Weights of a small self-supervised audio encoder (BEST-RQ): 2800 steps, 1.0 epochs.
Rows from block 6, named by matrix and row number. Rows with one number belong to one neuron. Each number is 500 + 25 x the weight over its row's rms, rounded and kept within 0 to 999. All counts start at 0. Numbers have three digits each. After the name is the row's rms in percent of the matrix's.
# gate: first MLP gate (model.blocks.6.ff1.gate.weight, 672x256), inputs 172-255
# fc1: first MLP up (model.blocks.6.ff1.fc1.weight, 672x256), inputs 172-255
# fc2: first MLP down (model.blocks.6.ff1.fc2.weight, 256x672, transposed), outputs 172-255
gate.392 056:498477501505529521488516474493473487527480476515534531466461548500525488518501471514486484474502494506503538477501493477498506491479526518514499542468526490475472507504502504482465509493476523444498534444510513469498523480533525478476525498522517498501
fc1.392 060:498523452512541481489506509519515500457492525520451521503498497521479467466484484533521516491503486516535448518509508520460531524480495500517465476528474470502532451503518484475527510513476507486465552492521470482519495480507508508514503505545516473509
fc2.392 052:465560544513473512492497484544526477474503487510517525475497463481539512528474499456455496505483511499488536446495510539500494507479527504491532516514513507527522485466476525464489490489487493472534492489501494509466491528498494496482534458471525513467
gate.393 098:527452467516471502461504508519489482479537478452503429551480483463519484469551515527491532461499515483473540533496496510530500501486513452550489486502495498499524500502461477516480499487467501498479571511514510538525490479499502534456495480527497478486
fc1.393 080:510492474471488511455485495508521514484571496528519503491512489476515511561525482529496513486496550471511516549536512516498493472452510493532505470530465448482536513485471523521528495513479530504505533506512501476531464475530484512497519462520508470477
fc2.393 079:471512475440502473503523504471507487518467512509507478498505520497503453470498484503484442515533504516531495542515507443519487496536517553460521484497537481435514489528522475506511516479500510546500538509528483534489494507450462487500489533491516466482
gate.394 111:477513477498487505506486517530542559481482542482524481481478483547473509468484440489522510503506487483513496531470516499517471476519509548452483494476486499498549428538476475529506492511485518484488490512478523481490487481472535497529499471474533469516
fc1.394 107:517469539440517485496510500432532518524497509507496515511462493487502512495498450503498508472478513553498502504493453501528531471492529502530541546486534528490524477502467505520540501507527505509463461530493471475496432516500530516518501478469455502492
fc2.394 096:508518460488541495462510529551501518506457542483466487463461488507527510478466509514506502532564474534527479504482525519448520466523501499504490511500505461492473489510542442496523488528505496498508489457498499486466489514522506479538490513506542525455
gate.395 091:490496481465475512493528472516498498486497500521490529522510509523507477546479557530464527486512489500519465485521533494521513520510529510505456492468535478526494473471492506498536528497497503485489517486492502503484503507485513495509539488517442528520
fc1.395 097:497497503503506517534505491474495473520499480496479510501499478484501471511482494499522436513470523471522494527475462506505505458487475517486459520472464523432465500528522499500494474487457450528522464512517482485518502464542513535450521487512528471501
fc2.395 098:524495528497492516481535500493513490486537452488505508486551506464502510515484512512520521482486515495486469457500516538491493447512492529469516504453488508521478544441477440509531508515476516512501508488476518532503502539502510495539504496523481507546
gate.396 146:499494482514493522467490488505535510464508540475515504476490518488469525534487511486521461502504477534519460525545448539493515460511487504499499519475516474532489483506498556490496511500486524470497529538462450477506491524493567531531488501514460502520
fc1.396 144:566488483508467461474455475517530525495491533489511500482484501503481524507544517534468529513549474497484456519486542506527492499467496462442469531486475487491469509507550482454518514485527516463517502512528538528489466507537458502455521521531480483510
fc2.396 152:496503512485496492520485485532500484496495479509488582523493467553480513508528495513524475489480467506484480540541492536498477501449522466505496500482489483532511523497498490474489547487476504478468489483501483526535495570518494508493527511500543525474
gate.397 141:485486524489496486536471483559533501504518473454488452489510526499500461444496488473505510513504506558510524515440490559516490529520501539500491501494488449496504505526544500500499517473501494502480470501488490535524500517518477518492487527522491515536
fc1.397 151:519493464503501493495477493500515493471456491515477511427530473503497513525480499572501505512507490506496506507475491535492518521500478571528504481523534488517499469513549516518525468497506507533526502504512476468485561525489517513498441490525480491494
fc2.397 151:470486509471509504462513494526488485532516490540493538515481514485522492503535503455522472524497472495478505484549538484491463484530500456475479488482512545486523515477477490500493471466490557503477544503494492503513517436479525480490520518490483491500
gate.398 111:482522520496539500506496520483455506506482538516535516516530533483486498490501462429526480501518516452453510472497463489443505496552503427484514519450464474467507513473505560483499459504523472534489513519538510502545443501528487524478540508542478488494
fc1.398 110:494488528528528502525498524505507480494510563485519534479473525498494506483520485467505499503526504481522520482470453496504492530481527462532514495496487474463554511471506508481479521508547485527496513500524490492595462521516498492559546504504479483485
fc2.398 116:477515486458481494456456462483507476503493446459478471484470493553544511530522493481485434542513503470523505517505537488469526506456518525517474493472498508484465493493493509464498492485479476505480506498449493490485556522493493488501485503503505517517
gate.399 064:485457522518470478513480507494550490517552542491519515503470540507492516556523516491495524482530455502480476513540468515541542514481488493502528512538496483537505483485484493516498467468507523505465532498493445508458531478525550495505516489473506500559
fc1.399 062:502536455485493515492504504481545488496479522503541485497511464521499479489523543498459518489497496461471497518524475530489502522485522481536510476486521480501475478455512502528492489497482503476535493462515508485483555480446518468505460546511474465555
fc2.399 065:508480551468500502482494497502486534485487510461490509491525509475512505508541518484516540510477541536518481485489492440483506450530519469496509550509517501486540534527492483533516515489516494532492499523465561478482459483537512498523488478486445475456
gate.400 088:550527515517469516494524489510523526562468515495474499510508536509482491499502519471497508526473480514484542467496480500518505513474466530519481490528446472468488489495467585540516518479521504509511500553516457463498503496489524526486528534490490501502
fc1.400 105:501478454488511519486509522470508458500444512482461490552506494542518477524518477501514529554506486540490498424452479492504489521478468509504514556490503491534492518496495540535507523501520523521486487476554487477498510475486552467522522555517470496470
fc2.400 090:479452492495477487505499477538463520512480449556508496487487517478488508525526505502524526451537468499499491505469476512512497552518502517476533464464462522511471528518519440528512554530469489505501502522472475474509515479474508461494507481472489511530
gate.401 087:516491507471476523503469509484472528493505502480503479501511484515513511515512451465511469535504445521506486505489497495511525466485506534517490459497541510492503473520541485551505497482533484406478532567503502503503492508480468540495498470515500530513
fc1.401 092:432520476506505516462485456514570485559497533536487489476496492477484485492535529527521486487522506496497486492466501480481488512545535453507451477469524478528489531519481512498499482491506529541497488447477499475485524470484505427440482483463491494504
fc2.401 098:494513518490512507500495517480491511488517499502494500503497542497489483485518469496454477494495513510525518495498491520496525485511481495502497493501443535471518507501521523501452536483447467476484513453553493489535534517511470499511510499522505493490
gate.402 070:504496525499522480488533498463504483477461489510514498503555506505488547510461467485516520501525502477517476505493512479477497471505532479530492499522526516506497520497483477471465500524493526482473553479546477448437529546544491506500499511541488495521
fc1.402 069:470515516500531479497515523506481476488526505511507506489485508482522444512498512510513523482496464495512552533496489513507520479527551504466525535478493516497541530494459482551499479508533508462478525531503501485508456462524463471481485479503475480520
fc2.402 073:509488534513504477509480450481501532509526537491490494511511492470492512483492521467494507490486509518501441517462521482498475517502501485529524445500497503528479477496559499476523512488515492509536491468489488538502495532545506476527549494487544510491
gate.403 089:497478516531476528507496475486490533507510474511530525494522508492494487496469546545480500489495515499523504492530551534493453545515484488505482491530504501543470537472526517523522513469485539504481497533538495489479468500523482495516504557476575503488
fc1.403 090:503485522470464503461545505499539534484485520519512499534481460462473510477487468503486528492515511491511488534463492515486494488501548519493471469522494500539547545491513472518465492542471493488541513524530545507492471466519455514501487549528553532451
fc2.403 080:515464525498483496491467476497488498485528498513480511524516472496505447476465497462522480526495490509566465519516502486541485459509462481532496468482512499492499543481460520511495531452498510498467466536472486465498507514494522528533573558498530507484
gate.404 162:526510502471488492490552456491519522483509488552540474519497454489489541540535491536507455499482509502507500492471453507502497538522529463501497486478474491538526494557491491501514510464555528476481525506485488489445496502440506501491462523502482470506
fc1.404 160:573539515526491530485516518482507455526497499515526507528515507498529511494451488506523521518496464512507498495528522516447450508485481519501490518518519503501508545464495558513525496490487505482482461451479457544546497450518549524498471530482503452504
fc2.404 162:443479500480481447468502485499503524495506475511474504481492500512488506488554507554474524507520497531510492487531522501552517498476503500500509468543519439524525512495495479517511546508496470475522548475548515486488504505479490526452532509491478500479
gate.405 103:495512484478478534566501525455506508552508475511439518490485489486494514469526515489521499502528511505484506453512501451501506554473499511475526505517476509481511507508472495502503512483519523536487487548528494461519474516504547476518503504515508463528
fc1.405 102:496470531467482491524487513492524515506479505516461500511494468480510521448513440510515446522536495421522488478520502497512492551486497536496510516506467506481552499536503476504538490508472515482506469527479470470485494485495532497513477520513494470535
fc2.405 096:497515473503516530490515490491512500445512476489532492521497475523500554463515497513497479487531508564501543497516542514482496514479512488499551495512528496507471531490515546487521512536513475495477536464517477492515500496488473518480484571488506515489
gate.406 064:472475461520515521528496447515536511501474538512471551507536518466546511503525530463482492535555484475544532523496548523519491495500501490540514503526514512508466496477490540478502523472541539483522516500530510494457515519505512534491531498513490500523
fc1.406 074:472494535495483503505543539441490481502524473496485500487478501497565531520498478472490466514537476541489465458497470543472478491528501467502495495487486534530503488465512486521508515537461468484466511542493537485478482519516504535523482480550451477509
fc2.406 073:452526497514522494505534515513489493505464497543524537481460477488500514494467504516541519499479487487479508492502504465469468480461515456497526513496502472501537492535487478513504477477486545497529496462555486506509513510514485494461500475443525514460
gate.407 099:520489489522546470508476506472520444478465450510473490465484458494503453480511534481538493544578528502523482506506512534489491456522482521505477482498517478484529514518454514519481504526482525516492521518519469495455527523480500529510518514526520475521
fc1.407 096:494495495485509500481502466513535519480484545513513548499493548523463509478500499549481516504462468481480460475504464476486485525509494516460487508514496488436488453473460507534483489514559486505543526520510532489507463502498471521524443482495491507485
fc2.407 114:472463521502478528509472529499480496495466500530468504515490494527486468492453524491477479493540471568516519540454498515540488464520508503484442434495471504471557538494478505516497498507490520551535481489524545475482516526461492463476532496495478493486
gate.408 067:504505491503460491527513502494505451453486534463482464462469525505505495509505472548495502442487503479488483501525523503470528501465459492498455492497516479504505506475545505532523489501465458481455493490520513481501470516497493505489519524458513510480
fc1.408 067:485501501509485498502503484475483500472506509503452543484515447517494503511487562493527491483501490503523471514538477509493453515476491488517491523457454463535515501494530481472514503468472556515485512508506504534519472509503477492498504455478509489473
fc2.408 061:528505494559546463502523541502494538513464483459477491508436529489502486490485467491467503544513505508500534511534499524447518455491555493509506509494537494504510478465558509497519485516510464490517506443497485552516477516500500497499478472503462523471
gate.409 094:542492520522519497492516491492493481436484476537493496518530491515500474538509501479508532503492503526492518447481450502523470438533511520552493532524479494476494523447459475463529499475475503497509466547474474510468502465484519456504475537500521514504
fc1.409 101:495497503518489512481509499471535486442485461525449518508533461482522473463521525480469533471514482521486478484500499468466498464516520530530518502483519501521477502483520525473495476461487528497536462503441498474461517538508500489538476501497515529496
fc2.409 091:530491516525495472504545455445500490538507509473495489516522467498498542493512454486481513476454490502444479529508529514519527512538459471478478503496532484515488537529510474546475503527536483495511511458537504506502479512510509534437543459510561515492
gate.410 093:485442487525498520478486501473520485521486539481480529457491525531500478494503509511524518456501459535485511542460544483508529504509561540522532497472460467493511463487505504507518470507475544503504509488533476471486460534489502484466484497476488494485
fc1.410 106:475466485508501493501476509522504479473477450542500514483518492521529467506487482509486455489525547523508495512515520565512492509493513482481482505488507486491472510510466518496499525510465500515457500483454480526503494492529546478497545503516484476538
fc2.410 088:482510460538494542498531523468494496534535497482490497497464495515449514512473473533495488522535434514533496449507488523503429502508464517454502502508487501520500495463533536516545514494503460492505480510501516492499503472480500493492507493531517504528
gate.411 148:506467499481459512558518528492493480442529491528510507534488452495482523551492451533513529498481470490507494450485520515538496504523496480504499455487540523531476501501505515516474526527515511497485539492509515546506475539492497490491491471497479497514
fc1.411 151:528507474474474526540515517480501492460518473525540523532532416487509550512479481553504508507493478477503500481523514527571488482535481480492506475521520494558469515493509512534501522506535520500478532545527485537499480521509510487513505490480531485496
fc2.411 240:518473509510488508456482506465485474497501506467474465536455452533507512489484531516484504451503497488486500560510522525513470473518460456496449525504524529540487558529472501521442515516469490527512482497494484541517493467517517480496522527498528473514
gate.412 059:520521474533475499544546534473480522497506527491512467491500527489488478485497557501455468461481498509502529548492488538507522498522455480502505507507496482517488486478502491491463488511484485516479485496509526470461509519473476520511511540547504510516
fc1.412 056:517509494468502449507534541471484507477513469473505488512491481509485515504484483485511467518498469528490527536461520490504483524522491467489462531503534464511516470508498515550520535471566526475482501536526565491459539534480533465512489500532513488527
fc2.412 052:486502564515540519540482468476501488531525514544474527475528519530541489480521475508545528519479509520509524499540490510499469512463516456512494503476477456486489501542477501510512485512500481503465513460532532547498505496489522508475489477462521491533
gate.413 116:481486478460504488484483523568466507461522511539537490542532503461508471506479474510491461470491505439483550490531476489501506479501493511503481489446479487529499501493494518495505497541489565487495523511505473511510520507475522449532503490524503496481
fc1.413 110:482497497478475514509487549540479514476541464469524498506539497462485448494501476537502509453485474478489541509514486502477504487506478483478507498460491534525454494448498499492475544560523468506533506513510465559497515490493511488471515496485519491527
fc2.413 128:509506508532502493476479538491478476546510503496486528516541542524511520478517523479521496477481526531510450497465473555529524511516506464525501514523510498514468498546488514489485460443495515468515476520495510492508491512492513504554503535480492494554
gate.414 101:503535554534508460503489474486497505464475473501465492501467549475524514497438514537494524508509449522487497508499506534467533486502466504524501500502498527488495513490511505491494505480483520477476499527507499485519430474478510525480450498520489541538
fc1.414 084:469509473517509515493477542522507501539514498494567506530486473503499519572487477497511502466476551507480487524506556478545454511484520521493521536497487494531515506486495488523476556490507485522492502486472527501476550532516459509481571513499478468498
fc2.414 077:496489503513523495495521501472477493498525499505472526499505502479458458464520520509499495511518462470462527490471496514488558497471510500466446493495527533482522485490529502524433495542469461513510523553507503509508508537517480528501505455490495505517
gate.415 070:513513475551537483490489513489520529503489537508488515497531530530465483520511530518509579485546497478468496489487492542514515507475505494531492517485530505511514514484513535524517532462515543517498511477484506461492529461516489519500478483484522492552
fc1.415 075:495458520500548476474473492498533497538517499516505501492459524497503528520490535496494548492510516519473539507481531499512503514466455442500476508520498547511546512494486486497502544525515510499539528488487511431523485464499473510475475494511527519539
fc2.415 064:470534487497455560496493486423452506475481527470463511558521483493508456499528471512508468484516518490509469505500496505481490470514517508511540465480489502519463500494479479502506528525486519498501498510473496483496449488530507501518507518506529456439
gate.416 063:516502470508526483519468464469493468495510470506484505495519488485503533467457498496477542466476491506481457473508481448485494489520494472496533530471551498500538501496484492487466506469517511520492538475486479449495511518494461529481528496498480525451
fc1.416 068:506507489498470487506517532471509506488496514447514480481524484478460500505468504508518507479549542491480537511522476493510507472539530488491490484485517479504469504492511492471541492501497477503490531467449495530481524487525488546507458533476532487513
fc2.416 059:524512509524501459530456466463518530507542466511497511535479493521479486453513498556447476485503488498451456479488496507507531474518483499510506479522511503505490486498495447517518510494530501521514480542515516488499509496510473520530511506488485543516
gate.417 119:537518513524485494503483492534555501501481521510499517521530474508496527503488482482487512479479485501526504517505532529512503533467504527534475489522482513506503497487479476519490494470514519490481505421511515457497467536498504511533514492485541523505
fc1.417 122:497541540545501484515488514526538474523457524483495507493496486522495544495460508482487518472539474504519538514508519511505527497476528496549503509539482548528554501485468478500502518479518484514472492468487485502484467496500516486532493486502532528530
fc2.417 127:526533496461507523454520460463517518531520495503507466490524457535501483538492513492512522487500438493483422501502484460506493464480483507505499529477547510538482482516543497512486491478495527500526490495559546479474497505463459486480516523516484495495
gate.418 079:499486489481445516472488530521487519527524508500514542489483468530491539555493478490512503448489532469508531522513508501496481480516500539539504556507507515519497472509492490517471492488510489515504495478453488501513518488510460481515498524547490508507
fc1.418 074:489500501499476499515463538518461539468501482502535463520472480497514531511505512500515494471487485528498543462488516507478489486493503492504533492526499490446504454507457492484499470481493474478499506502485448503473530491493471521526487450507462485548
fc2.418 073:467493479500544509479523504502492482526503497513474491495497462517507476516533481532474510440476545422508489512542523512484524500486501465542452554492489493512546471488461510486525513507491529532523485476477519544531452480534492469493509524529514534466
gate.419 080:523506521502512492491465492504494504472510513485491486539526478521503472504518509490460507502498525480530540513554482530503463444524497507467497501501481505519515496530565519496446522517498524511534495556466471540497494505529504521506549536483495498553
fc1.419 077:514527492459536477510514524480518532519494459532548508486518516483544511516474476523505490516514472468461512539452479501514488493470505465519507493466506426475514447490520524502489516519493504473439508519531521515491518477446504477494502456509531492495
fc2.419 069:562516520528482493519551482465506470548521504443444526498488511470523529480485491446520478463488501458537526516498530468501467489518532459497515500502487501489546479505481467546538493463507509491522549476519511482482521472518520480506474504501478499495
gate.420 136:454514537464511534568469494506497467488491502517530485497447505474472504494531521495513537475499507507482488511440449490509481541473499513537483461515518490492437508492484485475488522508521482496492492489491486513520503517500514512483517524514525495502
fc1.420 129:506464540513468480490484462497508478495503534536505492479569559481491528473453507530476457526502527544495542504521488535510514510479479492542548523516493473470485520500526496490509459474483493474535510519510516498493487516528495512513495492503491536514
fc2.420 152:509485492494567460474499529492526524509517531493532481512531484504499477495529473486496509521505444522463446550519511464462506472488536480463493503454476476459525477521472505453492504503458478481491517478499562455435516472483483561510488455518451517487
gate.421 063:480503511548559516511488545493474508478485492510521500472490525483509504522515518510491437515504487534457517542490489451496496476500477499500489499546491534447509501519546504501478457524474515431515496523500467523533479519485546538531521495502498471536
fc1.421 076:521462427493490496475518488477499496521467507514479488516501531496467499477462508441491494498514507504511452463570502509510540531492532505498499489524550511486499475522481463475503484455525467562492457515499573543451496473500491473474498480499433513503
fc2.421 072:501442527526494518541519481474463525471518541546493548448490479495499456518508492533481477501509526510525483527462506469454462433509469503462497533479507490470514486529481513522495520492446480483540513468500502481489524512452513530510479505469486528499
gate.422 089:511497456519497521516510507543455488525487479467504467486472518506525495498512459488514476527518488489506490505486539528497523516489493468509497527461490522483549499546471515513474506548503530497451499459512480492454444500526472532511533487531494487508
fc1.422 099:506498532497498461522498484473525510499478510524477479551493497468481530535473545521493470480486501569529521513527457481531455503524456491544502497500515472499491486439442542524525467478515502470500522533491517522528524477501533524518541479503513509468
fc2.422 082:471493475518493528506460525566477475475535479497480470497502485521514493519504462506561497522492469485488460491486520542486504486521459498494509548512546506521525480518478487473481485518501522529457501476481501532455511555513494493490455497488483441540
gate.423 071:481541489503496483487485485485480525465516501471515486495512541488526538462513441524553495520519511515515513460473487538510500543564514541497509487487453488480515524477523499493554562563482478498483511530501472520503476512517447561502518515530549487565
fc1.423 074:494514543503521460548506462491457504470538488458497477477476515494466525541486452527552528480495448483507538448439560512480494544484514462464520522509530536502498524457472495494495506500491468507483464507499522474480519483518504496507474463474500482556
fc2.423 067:501523514495513540467488542489479511474537480497500485505520486482485520510528525483501501491520527513507493512546450479481507475511475507523516481502481529509477494495472520537494484450487542469474496518552499501522492501501525474487509531540529541498
gate.424 090:526498464449476469507485529514539562513492552512507479512507517518457455549496543494476471492498503499537527478512511500476475457521470487533457498507466470509470524475510498509503475531497494522519460495499510478514505506458468481480547489475495493525
fc1.424 092:514499528523524497478529453472504466505475517469536522517494515525529481511471488495512504473531457510473465530446467484500527486521499519554503518511497480480537485506508500465463484501487528528492528517525529454515483501527459488474493526488491475504
fc2.424 086:467494479491488477535480483536492476521487481508506503502515512500472512478533504504539529521528488524550492478488491534534516465531497518471492450469507535504495493479508497492546538449487506499490513472506502495498504523465507544523460470479480500498
gate.425 074:519509468504489492529477532508501509495529480535529519472539518492512508522545448514483500451541556523478503487490482507510494488552494523468496504517514511490474471525510531497508509469471480521506479496457531499508500486488470487477509505500474481483
fc1.425 067:473510518471482506487501460510509524503501491457466441523512496506452500512493468501528531520488507495533546480510496513468532466519472510463470491508510516490467525498502523492489504506541518475471445509482486489519504459509520489528456467493489531565
fc2.425 080:473459546498505531528538490508468463490503470486518450465483483496460498491526533552525469507461550540516489471494505500510456518511466502483519505518505471489493496527513492502514483523538485516486521502453485486506489493485490487504507552505537460519
gate.426 060:529512486486477555487452551549526498507464523515530451513505518514494490490486474474530483522493504492502505522533495523537496469476494507480486495500494516453500449485506493526526516476528523547503484492504452534461528489472521442513541519498458524470
fc1.426 067:520491518529495521517521486473460500483514491496505488478470477508498511465496525546510510492462468545526441527525500497484531477518497475507522458494542495533449507493499525480503542459468518500503492459458456523462521488536479507466505536500501537494
fc2.426 071:493547481479503538475459476538518482492545529479475468502498531491471506497525511491491516561555480491511496485485490511504483493495513534498523495526511507494535513498481476540513495530525502487502469493483515449446482476495508503545508488495475475504
gate.427 154:441508474485460536486468476554499470463529500506542476519463496513496510501495511499538521501466492465511486473462500490443506493477500481550506460484497513451496522521463485481506497484468467517468507478501547510478442491521499497496480516511517490476
fc1.427 150:496540517544535449538543503494522525511526487484478485509541465494523486474489513508475522493503526521479520486512487503520489504504493510467483541535507507479473482480559513475506527523547518470558501531461437447514564524512517508522536496509510477492
fc2.427 155:467514500508475513476483487496500506491538480528515506451461503502465475480502458488475502507466472510470516463479490483512538500505496508435550446484488503469554499469475525531479471486486485507467511476458516488481519477498473534467515468491523519533
gate.428 080:518495466521481472508464528524502452513511477505523480497530485498497502515550514490508488495482481474462482518481506508504495452520529445460491520532490529496530488451523486475552504479487554498516493472534527454486487486501533493451539506531519493528
fc1.428 081:533505527490476486527495502518497494501502470487512459506551477477473465535477514468507464496528488469493511499486561534518499456489537423493481468512510531488453483488502524505532519484530505517516515501489457448497473509477520583492537505505508510479
fc2.428 081:493505467491524502494504499485551471503479493518505503527452473484523540464501468552455520505495512535494516535524518488472510508540469529446501484517565508502517510510510508490485467480507503501504489495533506556483508513494479517521516507522515560503
gate.429 060:426502501545525528537511533485512505508524497480440495492521479511501488474515478519472499482514489526509527469526478474456500486504497472463510503480493484508513480523450518495456478559466474513452496492491546516479497477528505474487520519482523538495
fc1.429 064:480518494545466465522493495505528492524461475478462510535557469438437485544516513540538529467526506529465468498456487514557472506460482508517508499495507492481472498526475498456539500497461457518508514466468519503493485455488508567555492516540499507501
fc2.429 060:507539527480521444536492506488502533490478506506531458465428497510511518480535483479487503481497489506466493471537517501496475504485497514483513512499496524525507502477516468540470526498514515476485474538484488495521509528527514451479522524503460513467
gate.430 079:521461504515475509524451479499446509539504505500478507540472479472490524532510560472495492523515506479494499455487518461487475492509458487502521482534501509545460486516483473488508495497483441505520503496537529485482481487504480504496546494471525534452
fc1.430 076:471491511479505494498497507534512525497497498479510526494508527512469481495527495485469505558477505466515526507546527461454500464454470509516503463515482546446524465475484512529500499462507471470514520532504470474470518486517474525459464531498520472507
fc2.430 072:490493463475511498513482466486489510540485469529508503493536514515508511501445475495510453490506493463523512479512466563494533468554503514462467506517511503542467518501530469546528485524495530508514477492480506507537484505503513548468508502468461506445
gate.431 117:457559478474522556464525549532486529534542491454468514510505509485501502493489502488537566458519447519482506485476473481530469462454487530498485507505498501469472479501495477508499537514454519511474484514509552473514511462469493488528548499488491450514
fc1.431 125:507470483475495495488512517528482520482511474446505504457528514478501453493511522511531544512511469497492521486472501482487498485484497526479542492496464481495495501549493545523509496542438492511503442536531527536471483481495512465552524564475494472544
fc2.431 129:500515556532539477537487533506543496514484475486534429499493482515536507504508487485471489483512525462529505439531507467514502526531488486544471492499516475506493508478514485505502525461541513473463533503573494456480454525494488456479522540522497519455
gate.432 086:493498526500548491483524468481478485510497489489525520549502478478484462488486532426518473480473496497483516521482486472503439493472474481527517468446450497522513497523510472505488521518511553505520524487484510473485489475496550469476505522509514495530
fc1.432 079:524517475516494501496462492490488526461535474500532551454469485518491507524520460516496512491548533466497467459511470509503496454488519522468482521521529517466495477516461493478499538498461522501499480488526540500499506531429485527498523481505523525465
fc2.432 102:444535485523497507479522521498539484528500521490486468499499480513496459477460502534509505507507479534488523518529504550535473533489455547527521488500513493514512564490514487471463520500520512490489473516503500487506493470506452493468514513514492516485
gate.433 070:509502504474506488440498536547473529480483543437509518518485474531528526494499493472513506487537481494542506479478456478494466484498496464493502490511494493473541518478513519485505481532475479489511520457527512430504472482460526477484502499527526491495
fc1.433 073:512452497526473462499526496513495483466567486500493485497470549516526495540490492480520520461462508481482459433531514517487482565519474466492476470498534459481513524489489488493504516474519484524474492536498498474530454491498527489482496499520477509486
fc2.433 075:489491553497467507481449517517505511492517524518523494500528499512477515484487441473487546494521523518473532565524482502501504478467514528498483487483444510517493521532469477496481534534489485461472489490499526468504511529500500494517507512473481537497
gate.434 060:498500497512469474505497528495484488472521511499477494452465555500511475532483457512496479521476495509544556482504464498472508499504437541546515515452490488481508473493479506436488513528464515465525494468502522538482464525494523534504464485498499478520
fc1.434 064:511519528483491507456500556475451497506487466543497509523484518508474468511523510496521504478517464519447477503518487481475543491565457509458481550508506540519524512535511559468508472539502475505513502509486474526509496543501514471504515527468525463490
fc2.434 064:521469482560467509550497460579507498474501497487525499513500509497512490517519510510498529536474509517500490515508504507504513491470513472536498468516512480490481550460555494519493466451501478531491506524503509491552493500537510516507444515532466505499
gate.435 069:503473510501498524488511552497506553516465447495470517449507468506496553449529464485439487486458529480519483482533459490521477466493463480464505512495473524483480518501480487489544517472500522504465482499564509470489503480502494501471498500502497467544
fc1.435 069:510488515509473498465552494502503485498522535486488492495488502455515493516492523498537533483521481508518509533466504516481523500466486481575489474500547454488523473485520550467505489553488520511488484510456498511512502547527539507525509472472485521471
fc2.435 069:502509507499528515520488486523503522509498470504545469496488448512466497506479491502505482490451480527502516508549506467474464515497506513473529514510462515509484513476460487499491521480468522471485539493481513532531505463456496470446531475519512497498
gate.436 109:449507485528506452472507495538476448516486505507561498471477483554543509504489540477521465579522500506499452451488494525534508476517526488484502489489553492506542491543465493488510530506497486495465524523494502494518524470496449491487535502502485501539
fc1.436 092:502511480502556490486492510548528485498526516494511430506517488538514492511460514491518495549557506475524470496469457527542520522469500530473480478493496505473529486491484466487492519533518518487493479524487461515501540470507484502489505477504498527545
fc2.436 110:555562518524478506516513473481502491462517510500509499491433470478491520510467504454473487477497492494527519540514501498524503491507539495520485538503502547512460496510532498477509451500443440453542527550486549479480471510513502500504468493508481489545
gate.437 124:470537561500513468532533483543524557466502457533499515482530495509489518525506497527461463504510518517522495541544472501462516495475481465475525527517477456473488496465475481478530518497517546493506518478503525493507487506499533522488541526473529532506
fc1.437 121:501477471526472531512476509485517512550515573488556509490467507514503462492502479469504523462559479497492515485514486494479521506487507491493482507503526565516482514526510513483486505490477492504494529527516512484471484507524479505493519508555491458487
fc2.437 121:492506516504509495520512482483498495529458474540492503499498545523511538518467499500510467510436492478476514512558434472471506518514490528478531501492513505474487467491519541510502506491505491474532538470522508484511533496458493488528480491470490508486
gate.438 092:521519530458519524492534536468444543540510515488472501516497536512517545494459520512488532535488492493503512450455492453505477486505488511526478483487521489463553540508487474528476515486478490495492518490509450464464510481504503526503537533484534517542
fc1.438 094:507490447501528468497548532452481541536541495505472504510498534502528490514500527506474510506493468482494470493462478518517499522526472517472484476487476555514498501498502477492476496491448514451503501473543509494477472463519479517503479498471518527486
fc2.438 102:490474492534491470551463509463456470474506496463511475514498459523498531476502499474530484499480525458525488502532508519532515488464478510553485535542543487502512493523489496475492485474512511471497487468503506502506499537502510526530506519483514470444
gate.439 083:488547520556469461516489542493499491510510509506498513463470504490454492483505507527487471506495513470537485480505497464523486465538496522510540517524495511502527462455498530521470525535518528528497511449539485525526536533491494525498457496508496464528
fc1.439 079:486499492536505489480510491471475506509506511522499496480520536481501489463501478475529502539483479510508531504469494498499504502534487571520531501501509517513503506487496482554559458500533485484539441459522484491519495512499548499489480505501472497492
fc2.439 084:462509516472461499475530485493514521539496502506471482536513479503475576524494492474428473458508499535475492528543504498460487517515487458486490523508519476505484505530499515524473551506437505494493505510527517483496524501527442501514531525510509527493
gate.440 099:534467470534477488557490506490505475473523487515510487543489451469508466492562529509467536507541467472501525520522452459484499493465531484495520516481468516494528548459557519513477488518442472457515521513515504491512527470470524507481502483526467530519
fc1.440 087:462483497484500522493480487445465480474462510522481518490483526484466528504483467530476467479409521460539505463504532501559467506502452497486457498509515535497460482527501506469493466504536509561490519470519526504521513486501544500491499492497553490488
fc2.440 088:525478491528491508491525524529470497472552515462527537512493474545518468513492489503517499529540473499525516525497475494484509487496489498545487481495495514506508469449491453478535519452509521513505529524495513539557502485460479578531478534461489536515
gate.441 090:500525512480461508482482501536492502507453492499449515519475551516474536510464475541462533517498507489527526476496546497512533465502505521537520515515498483498481529536496501497508527463487471484481496505481493473496505500485544489472522527474519535531
fc1.441 083:450478494510509565492528473460503503508486490480478484481509464481506548462501487524499537509497545477509497517479476505514460519515476484531492476501488541524502486535467479522478500486506515567479505464471505479549513494495487544532431512493477535508
fc2.441 103:511535507495479513507494477523471465487520511481515493494518443494494528529470499497519481503459498522489535509458494533485544528486461497496510539514532468515528464471546544483516509458507504501511556499505505546509516494524482462535529541484491521483
gate.442 087:500478483537537507504493488504486510489504445506510515495492452517527509495475490493498517488503552565472546488465511460550466467509490515502486537500464520554507498496527484472512525437480471462548533520540492454516496505472502505455505482528502515467
fc1.442 084:473496523509527488525486497494507544512501477515529510507471455464559529506456505468520490515479511488517464486467511466490527509542500485508520532487529543513501504486503510481457510492509483496562494485508522474503512506452480477489503558486506493432
fc2.442 070:548552497478498498472503495535493486476533520503604497528452495488484482458503524482517510571501537518488545489524497486488540484497490459493523502523476516512502537509512484549493458544479469470491508513511475533483492497519500479496470524530496494515